python train.py --model="image classifier" --norm="batchnorm" --weight_decay=0.04
Rows from block 12 of a small image classifier, named by matrix and row number. Rows with one number belong to one channel. Each number is 200 + 20 x the weight over its row's rms, rounded and kept within 0 to 999. All counts start at 0.
After each channel's rows are labels from the 100 images, of 14848, where the channel reaches its highest value: "patch colour" is the nearest of a few named colours to the mean colour under the peak. Only what is clearly more common there than usual is listed. The data: retinal OCT scans (Kermany 2017). In brackets: how many of the 100, against the usual share in percent.
# c3: 3x3 conv, stride 2 (model.blocks.12.c3.weight, 192x96x3x3, each kernel summed), inputs 48-95
# c1: pointwise conv, stride 2 (model.blocks.12.c1.weight, 192x96x1x1), inputs 48-95

c3.113,191,182,214,182,215,196,218,203,168,208,212,174,195,206,192,156,206,204,175,223,205,198,178,210,198,156,172,194,247,209,215,186,193,198,212,209,128,233,210,204,201,177,201,192,179,210,200,190
c1.113,198,182,190,195,219,197,226,216,186,186,213,192,202,200,182,151,199,183,175,215,192,193,182,201,198,161,193,186,230,212,202,185,209,175,209,235,166,194,195,183,211,140,209,200,202,199,181,211
patch colour: white (56 vs 1.7)

c3.75,187,184,188,233,187,228,209,207,192,189,190,206,167,185,181,209,187,164,177,198,197,209,199,205,223,207,194,180,186,185,181,223,158,203,200,166,212,174,187,190,197,207,180,181,158,201,225,170
c1.75,218,184,175,198,203,212,231,244,195,201,243,188,196,205,202,198,179,175,200,207,196,232,200,227,214,206,207,221,204,223,217,199,196,204,216,236,202,195,204,205,232,199,191,200,190,191,201,235
patch colour: white (97 vs 1.7)

c3.91,200,229,150,209,190,208,201,201,211,200,194,166,217,214,171,203,157,200,170,247,208,238,198,193,191,184,177,205,169,209,188,206,231,189,201,209,194,185,204,179,202,189,209,184,200,193,223,192
c1.91,204,217,171,197,196,221,220,228,193,219,185,193,220,223,211,185,167,167,181,221,194,219,194,202,197,180,188,208,157,226,184,202,205,199,208,213,176,182,229,213,199,185,176,187,194,183,208,220
patch colour: white (90 vs 1.7)

c3.39,248,185,186,183,231,197,174,207,202,193,230,177,198,197,193,195,211,207,205,150,180,209,208,221,180,195,174,204,201,197,240,176,191,209,195,152,195,219,192,226,245,196,198,211,178,174,177,208
c1.39,228,192,186,195,230,212,183,208,213,203,219,181,212,193,182,214,206,203,196,184,182,209,190,225,173,204,167,210,191,186,235,176,203,207,174,149,206,193,198,230,231,198,204,214,188,152,160,200
patch colour: grey (76 vs 26)

c3.7,176,213,154,205,179,193,219,191,207,222,169,199,180,186,175,208,180,192,183,207,197,189,190,196,211,205,180,205,206,185,181,207,185,155,206,196,193,195,210,158,172,197,173,190,152,204,206,181
c1.7,176,215,159,217,185,200,209,201,197,221,167,193,174,183,165,212,197,203,180,183,188,181,187,205,209,213,179,204,191,195,184,215,197,152,217,211,207,188,197,141,174,204,198,193,166,213,203,182
patch colour: grey (77 vs 26)

c3.51,212,194,232,189,218,216,188,207,211,188,249,179,196,207,205,185,205,223,190,201,198,196,213,244,173,196,205,194,223,192,223,203,188,224,174,165,221,211,207,209,220,209,204,180,158,191,212,227
c1.51,206,192,224,189,218,223,235,233,208,181,227,178,210,200,208,198,202,214,195,216,207,236,213,228,190,192,211,205,201,204,221,194,180,208,185,210,215,216,213,198,212,202,216,195,178,176,193,250
patch colour: white (98 vs 1.7)

c3.114,203,217,182,193,188,212,191,194,219,138,184,166,167,208,201,171,209,158,230,153,203,172,200,190,158,191,213,191,179,159,186,198,184,262,187,186,202,196,158,192,213,213,181,213,173,192,209,199
c1.114,199,198,152,194,204,194,246,230,209,174,182,173,188,208,243,191,207,175,231,154,192,202,200,187,177,193,197,205,176,210,191,188,203,238,195,232,187,187,197,190,199,211,178,202,200,176,190,233
patch colour: white (67 vs 1.7)

c3.99,194,198,202,194,207,195,233,233,178,184,237,162,185,214,182,185,188,198,172,220,184,175,191,234,185,196,180,175,228,188,206,196,175,210,202,151,197,210,188,221,199,207,207,157,166,182,203,196
c1.99,215,182,205,203,211,213,240,244,169,186,262,158,174,226,192,167,206,200,180,217,204,198,203,233,183,159,209,198,235,218,211,187,182,197,199,192,195,225,209,206,240,181,197,201,191,182,195,223
patch colour: white (100 vs 1.7)

c3.67,170,221,199,227,173,232,210,219,193,183,193,231,187,188,183,205,232,154,193,195,185,198,218,178,191,202,215,195,191,186,161,231,184,192,213,159,207,163,181,232,182,213,194,181,164,205,226,172
c1.67,220,201,212,196,216,217,229,249,191,200,232,235,192,187,200,191,222,183,203,184,194,213,200,228,188,194,212,228,232,217,218,192,210,200,220,205,196,213,200,221,233,196,224,227,208,186,197,243
patch colour: white (91 vs 1.7)

c3.155,189,201,202,173,193,216,216,206,175,203,198,178,203,202,203,149,212,196,178,207,206,235,195,184,200,153,155,197,212,212,184,185,193,190,213,207,142,225,201,197,198,178,181,176,166,202,197,168
c1.155,187,186,197,196,181,220,215,215,202,182,204,198,206,200,194,166,187,165,181,199,184,207,205,194,197,163,182,169,195,222,176,193,201,148,221,212,174,200,189,176,209,157,186,187,155,184,190,211
patch colour: grey (76 vs 26)

c3.27,257,201,184,188,237,213,182,215,191,190,219,165,202,199,209,178,212,209,227,141,189,210,221,227,181,188,187,212,197,194,245,178,203,208,208,178,193,229,191,224,256,189,177,221,182,189,197,202
c1.27,225,200,192,194,216,214,187,210,195,192,202,185,210,191,189,160,216,201,223,174,189,215,196,217,165,178,183,209,187,189,217,158,211,205,193,169,188,204,184,226,234,176,173,225,184,149,175,197
patch colour: grey (79 vs 26)

c3.11,190,185,218,237,195,222,197,206,202,175,167,216,173,179,216,173,221,194,201,196,198,180,200,190,178,183,234,186,177,198,187,200,184,253,177,190,209,182,171,229,217,184,210,191,171,190,210,206
c1.11,169,204,204,213,172,218,219,242,189,196,193,208,178,212,222,190,221,187,219,215,221,215,198,185,194,193,230,176,199,216,172,197,170,236,193,219,203,199,204,226,187,193,229,197,194,189,209,242
patch colour: white (67 vs 1.7)

c3.125,194,197,226,195,200,211,205,195,203,180,201,161,181,186,229,190,184,197,190,195,187,176,190,196,193,190,216,179,196,200,202,198,167,239,187,215,208,160,191,227,221,195,211,177,201,199,210,222
c1.125,202,194,196,174,192,195,233,219,184,213,208,169,199,185,241,191,183,172,205,213,199,197,194,212,191,178,214,205,206,221,194,195,170,235,188,223,176,187,229,222,239,178,208,195,219,198,210,215
patch colour: white (93 vs 1.7)

c3.69,188,234,215,230,188,229,227,224,200,191,215,200,168,198,197,206,200,169,213,165,206,214,218,203,211,215,225,190,217,197,187,231,193,218,221,196,234,186,205,238,213,212,215,190,185,222,250,188
c1.69,228,209,201,211,228,217,227,241,191,201,234,202,200,204,210,200,199,204,221,176,208,227,215,231,209,209,213,214,221,219,215,207,208,216,214,236,211,207,211,229,226,205,233,217,213,190,222,211
patch colour: white (93 vs 1.7)

c3.177,206,209,203,214,204,190,207,207,186,224,216,205,196,233,187,206,180,179,199,216,206,213,176,222,214,219,238,224,192,190,202,189,221,199,185,186,212,221,222,173,202,192,215,204,193,176,181,235
c1.177,190,215,192,203,207,219,230,229,190,238,238,173,184,230,204,212,172,184,210,232,205,220,192,210,205,201,197,193,189,216,192,207,232,205,189,220,218,208,242,171,207,202,185,208,219,215,212,228
patch colour: white (90 vs 1.7)

c3.138,236,177,194,167,224,189,182,227,208,191,231,166,195,203,198,191,219,216,211,154,175,206,209,223,181,186,182,200,221,192,237,179,186,215,200,158,194,220,195,239,243,193,206,217,174,194,184,225
c1.138,208,184,197,190,207,200,162,168,208,194,217,185,197,197,179,207,207,201,186,190,178,180,202,214,177,210,187,196,210,189,199,189,197,202,195,139,214,178,185,216,201,201,204,203,171,188,185,183
patch colour: grey (71 vs 26)

c3.49,178,220,174,222,190,210,187,191,213,185,169,214,170,188,163,228,213,181,201,209,185,184,193,198,200,225,200,177,157,181,183,223,167,194,206,173,235,171,190,197,173,221,190,192,166,196,212,170
c1.49,151,214,176,218,153,202,202,187,218,196,156,209,162,209,189,218,214,176,182,199,175,191,187,175,213,211,201,183,182,193,155,205,175,193,196,182,220,174,200,175,157,214,212,198,163,185,202,201
patch colour: grey (84 vs 26)

c3.58,168,210,193,235,178,226,203,235,176,190,182,225,159,179,191,213,211,160,208,178,199,203,206,190,208,200,217,164,189,182,166,230,170,194,195,187,214,187,191,207,179,196,205,186,162,216,227,173
c1.58,203,204,179,206,199,213,226,258,196,206,221,221,177,181,212,205,199,185,202,198,206,230,203,226,206,205,221,185,214,218,197,197,198,202,192,249,209,210,207,194,210,196,216,197,202,195,199,250
patch colour: white (96 vs 1.7)

c3.82,191,181,194,143,203,159,181,194,188,210,172,174,176,199,205,192,184,200,208,208,197,213,185,193,187,165,164,186,202,225,206,177,203,239,190,209,150,196,216,221,208,181,181,189,175,207,198,171
c1.82,171,193,200,172,165,182,204,197,183,215,188,187,182,195,215,172,205,172,194,201,179,219,197,186,198,155,199,185,208,209,169,188,204,215,194,234,135,196,232,192,182,178,196,178,188,217,195,215
patch colour: grey (71 vs 26)

c3.117,171,220,182,224,195,224,184,209,191,184,159,213,169,196,187,210,212,173,209,204,213,193,212,196,203,202,202,177,154,183,178,249,181,216,208,178,223,172,193,210,171,219,199,183,177,216,250,181
c1.117,168,211,169,209,179,213,181,201,187,193,152,195,175,201,197,207,216,182,196,209,215,184,219,193,208,196,190,200,182,177,168,228,194,203,205,177,222,172,196,192,180,208,196,204,159,203,234,176
patch colour: grey (54 vs 26)

c3.172,168,192,153,180,178,184,216,203,187,217,183,185,215,208,159,167,160,167,161,214,194,204,182,190,186,186,167,212,189,205,168,183,187,157,197,186,183,191,206,165,180,182,179,177,164,191,197,187
c1.172,198,176,163,188,202,199,244,236,175,213,207,196,222,217,186,179,170,182,171,196,195,221,181,217,194,188,149,204,186,231,193,179,195,177,195,193,192,189,219,182,198,190,187,189,193,197,203,227
patch colour: white (93 vs 1.7)

c3.76,192,238,232,197,201,197,213,228,218,161,188,207,203,184,188,201,218,220,199,245,177,165,178,206,167,210,222,178,206,183,225,203,206,207,205,167,206,208,157,221,190,204,193,192,196,196,216,195
c1.76,198,215,220,189,194,199,246,257,222,171,211,205,177,169,215,213,199,216,169,217,186,207,172,197,200,200,214,177,204,204,207,189,216,188,198,234,188,212,198,200,185,192,198,184,201,193,194,238
patch colour: white (65 vs 1.7)

c3.5,178,146,232,199,203,198,208,183,207,207,189,236,167,177,196,177,205,214,194,223,174,198,192,207,218,167,197,184,219,183,205,194,195,200,153,164,163,201,195,181,194,164,193,187,169,177,203,184
c1.5,150,162,216,189,201,198,214,205,218,205,197,226,138,179,184,180,190,231,173,218,174,230,192,196,209,173,210,162,202,195,205,189,191,185,176,204,172,201,201,185,161,182,207,177,187,169,201,206
patch colour: white (93 vs 1.7)

c3.6,222,213,204,192,211,188,229,210,178,187,175,149,194,198,209,194,196,187,185,217,202,234,191,204,204,167,216,172,196,228,191,188,225,254,193,196,168,196,177,206,230,177,177,179,200,188,193,210
c1.6,200,190,211,201,193,201,246,246,174,192,204,170,174,213,219,204,189,177,168,215,181,230,182,192,210,186,231,187,189,225,191,205,211,208,204,226,188,192,204,204,202,176,205,183,210,194,195,222
patch colour: white (72 vs 1.7)