config.toml
model = "image classifier"
train_examples = 49215
image_size = 40
arch = "repvgg"
norm = "batchnorm"
activation = "silu"
kernel_size = 3
widths = [48, 96, 192]
init = "orthogonal"
lr = 0.0032
steps = 11400
batch_size = 256
epochs = 59.3
warmup_steps = 340
Rows from block 2 of a small image classifier, named by matrix and row number. Rows with one number belong to one channel. Each number is 500 + 50 x the weight over its row's rms, rounded and kept within 0 to 999. All counts start at 0. Numbers have three digits each.
After each channel's rows are labels from the 100 images, of 14848, where the channel reaches its highest value: "strongest on" is what is common among them. Only what is clearly more common there than usual is listed. The data: retinal OCT scans (Kermany 2017). In brackets: how many of the 100, against the usual share in percent.
# c3: 3x3 conv (model.blocks.2.c3.weight, 48x48x3x3, each kernel summed), inputs 0-47
# c1: pointwise conv (model.blocks.2.c1.weight, 48x48x1x1), inputs 0-47

c3.41:643461432468391496484501468511493453444564543478468562559540456491448444561488398500484479486506490480439414512487499496463415572464426490466522
c1.41:504454480500399535488541461521531479549500451516480448562520454536331483532519467497501445567486433424459484622479494482412495457519474412492508
strongest on: finding: diabetic macular edema (36 vs 11.7)

c3.30:469485492434479487524533509427560520506532598474522550438439454373446440444512553543513557397518495539475490461510497439457403557435452541544459
c1.30:451554573423492470498411615572524500447450504572458531464537418389457478567467508446487485506519536493481539547540454449436440566491495430487518
strongest on: finding: diabetic macular edema (60 vs 11.7)

c3.5:538481511484521368503507536465518460527459401492537469510462560545442441427506492505473507387486473521582514438507446535419500481414501465404582
c1.5:521526487555528422524568521461477491529537496466598503519501514506458392398479440499554479327424456478510494476453534527500541432540446466491463
strongest on: finding: diabetic macular edema (54 vs 11.7)

c3.13:417409507435499388489536534454526470486447456488426495547591482509365475507459494525510498471520478453434450509500441422553558558563511450516450
c1.13:459537595483533546397484517521589515431539491532551572510592530397519512499478594540538447502464558449493488519502450522554529523488408459494408
strongest on: finding: diabetic macular edema (51 vs 11.7)

c3.46:494490419579490399501555508418513473461463508494516458546572476577498529441500390506564483514527532376484427560488513500552562423490514491503580
c1.46:435468496522394496458498451465457460418455525430485543537546517521533506487457404514557486490538508367469445588438523475532538399573488495444516
strongest on: finding: choroidal neovascularization (79 vs 29.3)

c3.4:441522446561484542460427475469471477538430504519511415490432530438549474535469526431562457425447443433543518485445570565547515413408490512521412
c1.4:474546524467464501503443508546463531550410535428402509590462381440548456509506464517489495527482448414550471479485481396502514423521453435531423
strongest on: finding: drusen (25 vs 7.4)

c3.35:448568493513482496579516451566521500444422561522432485507450524487531461486516485399550466433555510389589421498574547472537559547476451553500435
c1.35:469540490495475528533485440533530375519593501532564454581465514501509501420373486503465403546493515466512544556498433509535565410465447563531500
strongest on: finding: choroidal neovascularization (60 vs 29.3); finding: drusen (34 vs 7.4)

c3.24:382509491488478553560433447555485526484456455522468489457532500436507596355512556498491540438497553500503493480498520472589432554393473546529475
c1.24:399453445409485566431537481465516502537498573454470503442494449545455495478574445498514600486486471510542468526531524410545549550515457376451437
strongest on: finding: drusen (28 vs 7.4)

c3.47:443495500423406562493448399522526489498424542490491465488418531534511469460471457470396419461455525564555556515445436518438496425419477499562497
c1.47:499531483496486531499487383387582535484545544537457524380477557481565465546483429456537537446532478535484534489521545508477425552462369502489540
strongest on: finding: diabetic macular edema (33 vs 11.7)

c3.45:449501548551471416569479508539566427550445439452425432533417417481500509409548453430549512524498546511504521467489531461481547589420527482512428
c1.45:455574461531484605558447467424446501530482572520515460481525606462562474557538511503487506474558557429505560417597485486543423452471477465492425
strongest on: finding: choroidal neovascularization (60 vs 29.3)

c3.2:501479386497479458557500470480412471538500500506430494467395428521521476484491475606473452524516522462495467472388488500417526490472564504538361
c1.2:435522490418588489441429497451555527497404467467545498535483471489549443563563473417467409434469578447437465560443511517480543497511461504409477
strongest on: finding: drusen (48 vs 7.4)

c3.16:514516506497422514509479472460436510546579575537339405566407559452568508510523429476509532441493493481540466484497570481523523500473520502466403
c1.16:456579598476490439477430524482537465471561449524468479470465509412487468470462503537519488526442480409400493548325492517524513530526428482521481
strongest on: finding: drusen (29 vs 7.4)