config.yaml
image_size: 40
crop_scale_min: 1
num_classes: 4
arch: "repvgg"
norm: "batchnorm"
activation: "silu"
label_smoothing: 0.1
init: "orthogonal"
Rows from block 6, named by matrix and row number. Each number is 500 + 50 x the weight over its row's rms, rounded and kept within 0 to 999. All counts start at 0. Numbers have three digits each. After the name is the row's rms in percent of the matrix's.
# c3: 3x3 conv, stride 2 (model.blocks.6.c3.weight, 96x48x3x3), inputs 20-29, a 3x3 kernel for each
c3.9 101:474462475490476437438454492486466497455507441473452454454381439462470484489505515508545549515555580495536540541620574631556600549601558550601536521517519484496505423464454473455448427427409503520458468497460412415436583621601590539584456482489468467489411510489466510514
c3.10 096:504550410469467443425400428504485462618516505461481498516474482479473522566543574537487480562508450471510514426481433475534548500553509481478474479513471420444459514468536529485485509458487554463524502488385516461369450467523507500548452502498521504453531541413522514378
c3.11 098:530518505465503500495520498454437487412512511512516530521510534511505542462497513483517546437481475470463426444547446548566521577594590427465483409461430522477530429407452381441363490452422415396414456450426506485479477462421559488484604534528525504480527469446430456463
c3.12 099:515549559573547478509512475491475468424478429435476473455489506468509532511529532518504493517537485480512486483441445473495512380420491498481464527494465568491447545563555595534550543516434495513478564539516620599536487491487547529501593540531564577585526513541550523548
c3.13 101:532502533559513476499607509540485518523510497443515436510511578470492517483509510449407463503462482500483481543467434495487440458470497575610549645567531596528526581633551596555550551571513411335379458435418523453438533553494543555493467513427435430486408458405496482477
c3.14 102:489508550407472497466492460551589593472487589574537551511419446535554494521551579603615535585544602541611547491576555534555576426531475560518458504499455516546430460553465429504468516487553590549603593576624580582603487440470490468503481506465540572548554524523535519484
c3.15 102:540424487529531497488546522457471386516505459457522467575502524514450542489452514485449504443498486480477524402412364418497491491512509517428385447436461397417467442437448516583548521644626613648554576567543483511489493398406392447460407412487534561514588518539530526512
c3.16 099:568540519505460513471522479503431456499541419521552534513450407493488463448425455426404460404464491433498564525497437509506523500488540525440421478517465502480511521562505574568563534629580504478437441454503520449492446471443461535460479516511503540530547542576570548502
c3.17 098:543495465546508430509481528399404450482528505501521541493522520474471526529513506427478463472505531534551549448367444429426397453468469536489456439450467467447436528526468624533492613542532538483451462476455486480429499468465464517514448421476559613611608536669627629630
c3.18 095:503545577533557609550603558488457429500489455493470451522461547470466506535473477436448494464536514475511496475489453458471487523504518503472486498447466543506468515607543576525551579565559516530474465490474545529529496385420467447448512511501573564525622552583569555545
c3.19 104:483484513536488516526545578519560527489544554487509544503524490408417412396404343491462501436487460470477485438535469451486515498485507485519515514485527492554546567542492519511494520497482512517526528511532508552562528512527507544518475555566522540538481526539467515572
c3.20 104:489523442515549503584588573463445404473495471547512507486549551446498574550504518477484422471495490475541532488435448505470468442532486431465434500476472568532562407413444454485449536459509553556590533512445483505462496511477495478513464509513438451523454495553510519535
c3.21 102:533519519524501533539533491452488471387447482460418437475452507526490480511452381473432462429414443432433428511527503458449448495513489520517485544542532605601513519530454498578491482555489419403481437482515442458529459491534508544593496590575437430532438484471416429449
c3.22 095:527567539579564542519489484481552489465470482581473435496455442487447423547504486502510460518553516450467483541577500608580518524551560502526514526521590530622589455525470483505496508485387550547567514540552519519519552603622503557653488538585521510540439414402432398376
c3.23 099:435500515496481505478482475388399448448500517499475555558569502574539547568524525470507464459503518431455522530551466433510465436492480613534523581539488519482506470336446456428402453431487418385440410450396441418454594514501507459469485478461465459496488496536488463499
c3.24 097:577507472561473479478510486430545557559495621456510597463562545453541578479517517454519496502501518441471495524540470458457500494493428504505403497456419584395427510567550549494495522497468517492510495523499556523496564510431597526439532551515609548485537538522499584599
c3.25 104:544502473498501503503462496535544538575524531481496473458501486498475452473483492468501511502515524471514509526455455466472430460441492538558531589556531598560547557543489564516506541499497416359414423427417420398409446484478515488554542563490442413402453458426415385389
c3.26 102:534463496527483553552576599366462372482516463571552529571530507535478541473420540389407434432499483529505491419477468440451502496558546447499422477521493531500542398511464507546531605599616466492475474466499504479498516440518527478510528460519518538583553515603541522551
c3.27 100:616606489628474453523515433502492517519569514497515560408462504386482486453477467511476439463449454433448506540495513541520471567553459449375451460473506440488493517558583619574580578597512484409438452417460459426453446434490464508486476508525514547610519523508494455474
c3.28 098:537549550560562600567592536591563475556519539483510502539533608433480541426459474538556503552556535504500481541506477526492510566550517438495508474471477495499451576610581572587547543610539543508464500515534583563537449433461437452442461474507493488464502510509465456477
c3.29 102:570566569550570610555599550472469416485453443439435381464456485467475479459492493489485500470518471439455433506478476451474431437455462488457489455460430457472402522620547578575563537578507431425447456493491528472482433376396427425358491450461480526511514505534494575563
c3.30 101:489572532426507516423518476477492514490542509484498490540533509620530564623624649511541531517542513478483511492540515520538495522496487495491518534514552563597559442460496467478500472472489443443498334460469419427467454446496490540482461510488542516522547548510550490472
c3.31 099:503498522504517532495517514434388477457541499490445507525571603557555503564488467459470472443525510509498458527522492518471410531499492528488564537548562535557582520506483548569515546489498463446412495470479465500475504583574523538546523582556487487556473470501537504448
c3.32 100:455475469409427483424481459502421407532424426568503478496455483534483527478421418504411401511405432488487440506445426404415421367409485529517564467533552575547493532524473544523560564548573504508500552533519520511483541532480560487455527523468501587583445463469412422448
c3.33 098:631570491585548537569574560599536476518529517487533493532498480490536447429450443604550487549525476521497469555551446532499554552555565511468441481534494529548520437503487388517569454594546586566574545556568508515518460469483479515531486512578489520519509523501540482494
c3.34 101:543497465517537535567489495492532507530528506504540527511554532509512541420364390524484465512487454508458478477432510478455528532559523504551559481520498498541479521539535491541508440508477454442487482431433444461466466470525479507585511641581502488507482523485492500513
c3.35 106:526490517486485509478525491402477498399508474440383430528517511574548517551530451433443490447533514484481424492494471521465447518523462483498503527500523618643588499473460505513471527516464487461488450456446424450455467519541554544594554644613482443488403485432375374371
c3.36 099:480464457454476436440451457430421507420528440449412503490493449559520533510558525518537503460544517398441465562601562548526526509471516562509579493501486425394472517504519457483459518424492426440419397442406461452459560539539521452389447427399420436461475451466514513433
c3.37 101:468543549472512523439523437453494541469513525461522566578592514629524583582601600479478480465479495412442489445488428421506419503462444461482522573519547503518560431490534469506578483500550414435469426425443449445469438435473455493468431491415560447529613530410551491410
c3.38 101:504526552525536528560556552466505589444478617479465527468491478443463492514476468547568584535501569495471512481618565474517579426543555466535539417493468500518520432563609421528559463576526556539529555514541611614586460536514461510529445552558499551482484558530476533495
c3.39 099:590552480528503514490458481571483462482446434485437489449518545370403487446405392548526505476510457443468495498512531554538516536560504454494493480459531519539494517481475530464504467436452515503533566537514523509515596585589573571593549566558488499491506546547508545557
c3.40 099:497518545482463530506481518487471487424527445479389479494470473498503518479487484488519502450489477464431419530500527479479472502482492484473504378444405377410504494412449415460392444444472418394423422454448494452457481487458490468461531520522540503480508476512475478484
c3.41 099:567498544509482560550552544411496474482497527488530559540546591464478498409425393444485442474487521464490478496485483476460556530507475520516556485499521568523513511498528464497605458504631498535489545564552515568579546596570610571520557595513496535552525536521418533508
c3.42 101:564560621486521579466508541474504544485534578559497579484466464580514547501507505454464413472528459487455437423451446385513447471457482463421462448446427458499511575478556506543492521478567480476498500519556540498506386411412409476422492464434517540552524511597510541572
c3.43 099:367503460449489448460493497564453518497502464512457486468500521453483534518509553582504560523502493461509501517602547614537585556598561471514552478531583484573599438418548488412526503452507558540509507526462457463425469505582558531588593564533545444403555531466568556477
c3.44 097:512508547569547525547590528460440513493534502527522537434422459363377430397402431468493470509529504491503494475527545621577559601596539498494493488467535542562547497417503464503491484459440584579540602591599549564582610623583598518616556564583518562554515465530518472538
c3.45 101:492528543499535479458443398481430496489483455435448485515517498499505543561602613496464440490474412419435425547605527567560514473531497521552547507501481515531482497484536520484481550512486442507521367468478443452467559525523513493435389431430423393459479435453561458464
c3.46 101:517522571450578592504619632493468453494530510503534467566533499519502482477503483484492512452490496463497492409506497409507468445506491406498462404524477437568500415523538432474615500583604465539516505507545549506509458457429485453448495472459502470482523500560506498497
c3.47 100:508567537471498504502447538445400494456468410446441470467437430502449412534496457465477504444495478522462498516484555575539577546517585477449439421418403418468493528469476494466469442473487461432438514491475549546526480473461572530489570517525500551532485512567514528498
c3.48 101:544538519581510473562502491568580453544575501511478458511491458545465460499465435534548458540526435508470482495539478558501481537540501520461479499441546463514576546529395470535437462498450460450476375428440405441495426476553433509597448564622528486468448477437449381391
c3.49 099:444452490425481522526469512529526517460535488491521510437466440469487524466484473623601552600589591566520482537550537491532514568553540501500492504503489419467533407420414382461405409456465511442461439463496488470480502500538547566547545579543555562532556521504581581509
c3.50 097:472436407493447435500520525456465557413478507477456477418414523434456529460494473455442496453496515466485522556583466576551591568537468524493492463473467507471444461598633548545623527499529516524433516528556537539538570575457561506514510486433475514534406475511437458506
c3.51 105:478465468460496530446482485479480508500523537495499576494471487527468501535528511493459422477524520485532510504483475475510453485507497519618608561563619569633575466546518506540488512485473445463481474460472429431453541529528559551520496500535407376442456531495529533538
c3.52 100:518502537499533496464455439470480413530510408451479412577595574561535565499410488439385459428448406436431440505518491429426463440459452594603589573575600579554546578500485580532503570533572453376449473466426432426415514557554535504502503506452502482461492517480432459417
c3.53 097:551488581439540587544539501488509444434535425492480326528480422578517440580535446547436446495500525464499469455435474392561563474495533496434502507458552449476572473509456521446531499453501486521516469535524463465500464487535420470591476475555588527475576463425554442401
c3.54 100:462464509471465478465446484475503505430544573455442555543572525544512556552558538498521503471567532462444478473538524426514471479509470514519519464466478455382455421411446386447452475443486417398423433476473462446465515470480529521490539495446525509503564510484555570433
c3.55 108:563552615486577561520477463411407389421418384472451455580578556562582571559575604517539514542538510563556538462516520385496494446378476480477521556527545553532541436388388474424409453481450515515524586580579539572566545531528570528548563574544530508489509474470541538520
c3.56 100:515471430483450459508438463473466458460509411521430456460433508515485526459442438546457456496493468462484510475479491455554523553536518511455469467525474538554461489492498522510453601541519409388438390387359414398420435436493484520487448514501520434421540516449504460464
c3.57 102:531504523532490478507510471482546514468538562498464479518483530522475534501484497496477441453447438454451467451342476451434419453408391503467439524531448471517498522472455512562479581572577538561547559526559500478505399356392310449397373383432462495478515505548503537552
c3.58 098:477502479480517520528476479480519487501531519438508525496513471531454471464451410457487468503507468485498517454474511397506482464478500456477505406487434434486443481465466436493506475522577409373426405405417421393450427465483407502445468504510460498457507518489430487466
c3.59 099:507474490476484532519558509459446474484527474483489532500432426529457495532559569542545519484535526430471488534545529465511489439515497549495540477533453454434436524577504577579552572594585495508480422466446474437422508471448369429312411404364463517540513491586532507515
c3.60 099:476431469451476500481468537468375421453552428504489507473431434494503462453477516472481407460489469452502479533472527511483502484498557541473469498540427450435394525533517560562521556583548453395389441429420430368414560463437465458375462374399417506498448482561480519514
c3.61 099:513489537511514596576573550494505388480478556547548564536564576482455490443487436483540452482511507492514517467480490497510532507579484408504422496516530564535547435368437436434507508523561571598627565570577569598598560542508556544555581601615488488468552563563531495507
c3.62 103:567556546581589558594548541558608415562591490505509467601510491610547467534508453526542472533519427537491521476492504508509465493569495473459514489544570453512572537490430522537460475473533552501519617525498547522538393410452458498566488557581531490461526492532546493496
c3.63 098:464365527478484511511460519450537576420579585491468530511497477464460449517482468456455458476510493512472471482466522471528542460474489486435455396480389421384452489479405442512391504514491470444452482469478491471474461418395490460439550520472521599531533529533577603579
c3.64 097:499460436454445501497378475512472447466495499526489460433419407475420391472422368523365416527452457424447451513535435572550541519526569480495561481580570529559475532546559565487526549482482438355454414428419444442396450484461461545565451497548539443467517543521446392474
c3.65 103:557602593562524581495558501490516549516539471582557475477501505493501518505487551506504532507467490503536488424440418496523446428490536609602535655554599595598542528554457523499417454482472454469537430517609413411528492531552476517568466536567518501546447500450467439476
c3.66 098:527539510608561544603608582585531486526487463482498490483483472446519480439488473542453474494528490456478495496554464532487534508520528416448459405472508476501531519570467471427489527493480550575581488531563537524581414479537458554592448580591492463516539514527574528462
c3.67 105:581536512531518523508473447463522498534528504519504451490514534464495477486504453498418464487486438474484482498484452535473463555513488475478504526520558573577595518531476538528499541529478500453485466462422402349375423439484483493556494553564460422467479512444467421401
c3.68 100:493478499469491517489516549466462519502550447465490536474477417425409446486459448466475492480532477534478471413402474477458481530568510454505546430505443368513532535502501553504486513521561461386419507436450507483496479492504507547530514525484549520509572519549508540553
c3.69 107:529513548444503588474532539539515465600541485538557529524483494540512515562538512439510515476510524461533489439410498482384479483544524544613524547519529514584543576545512553539535536547562461534532476490547470490466534525525480498518463468478469476480477497425486423396
c3.70 096:533517553518525519586604513544539526519503524489487514473443473502504548434440437511453452455470442438465475510456433490496454540488447426446510414491511529506530533600577521564605516616595485471483511479516468400456391412445418467444426533508529499504532472511491427474
c3.71 100:547560553539542517523513497522454497462501500502516528560507523477463494480476498532523477485517447488492428459539464501529500535487494510525460488486454473545514432376479334413350424465423506498491553524520558536519520507461551496495544534540497531499510484486472496511
c3.72 098:463475441514459463589535515569597571533587619453441479432476508400520451418484450490455480516525548463442490433490490554513531555520488419438471435503483498542511573491493503491527500467468509448505477457475485491485500468479529503512523586555538458520495515514429398468
c3.73 097:570537500537494507543493495491499452455546475543468485492468473481443472450435442519457407427455420544420430504471496559560576591636575495406493477447471482540514572514491510465497438468514499460485490493479489479528406390439516489494595568559479496472486472513483483471
c3.74 099:507476510527466483454412430425448431450470430516423431501443443519448457543441426470447455482483502418433419492544472575486476499497510521572523494549560543637535452479454478509500537505510493460469486503473492481505518599581524549582501575607505561510455452436358397434
c3.75 094:559571556544571578491603557515517500518492478457441424488485517501536489526509489475502540462522541431501508469531454552503518443467488467453475469460421498514483517614544529494542466501494528559538512533527613578565409397424471479454508517526510462488506477514532452501
c3.76 098:508490508472542568566542549613537510545536542535562575468533528475472571458475448513521544538533515548591519400440497480506397525503540430459525448474505502531558488522521470497504446469579555515510526520479535511493556487434500548501483519526421510517460493493464497448
c3.77 102:524500476528484454490467478504512501446459505438380434369409436488480462556514469462443440496529465481483458544480479541524495535478498491515518529467536493554501540495486514478479491449474429419382431394379414356324469511492520512535521512515526442513453483431379337355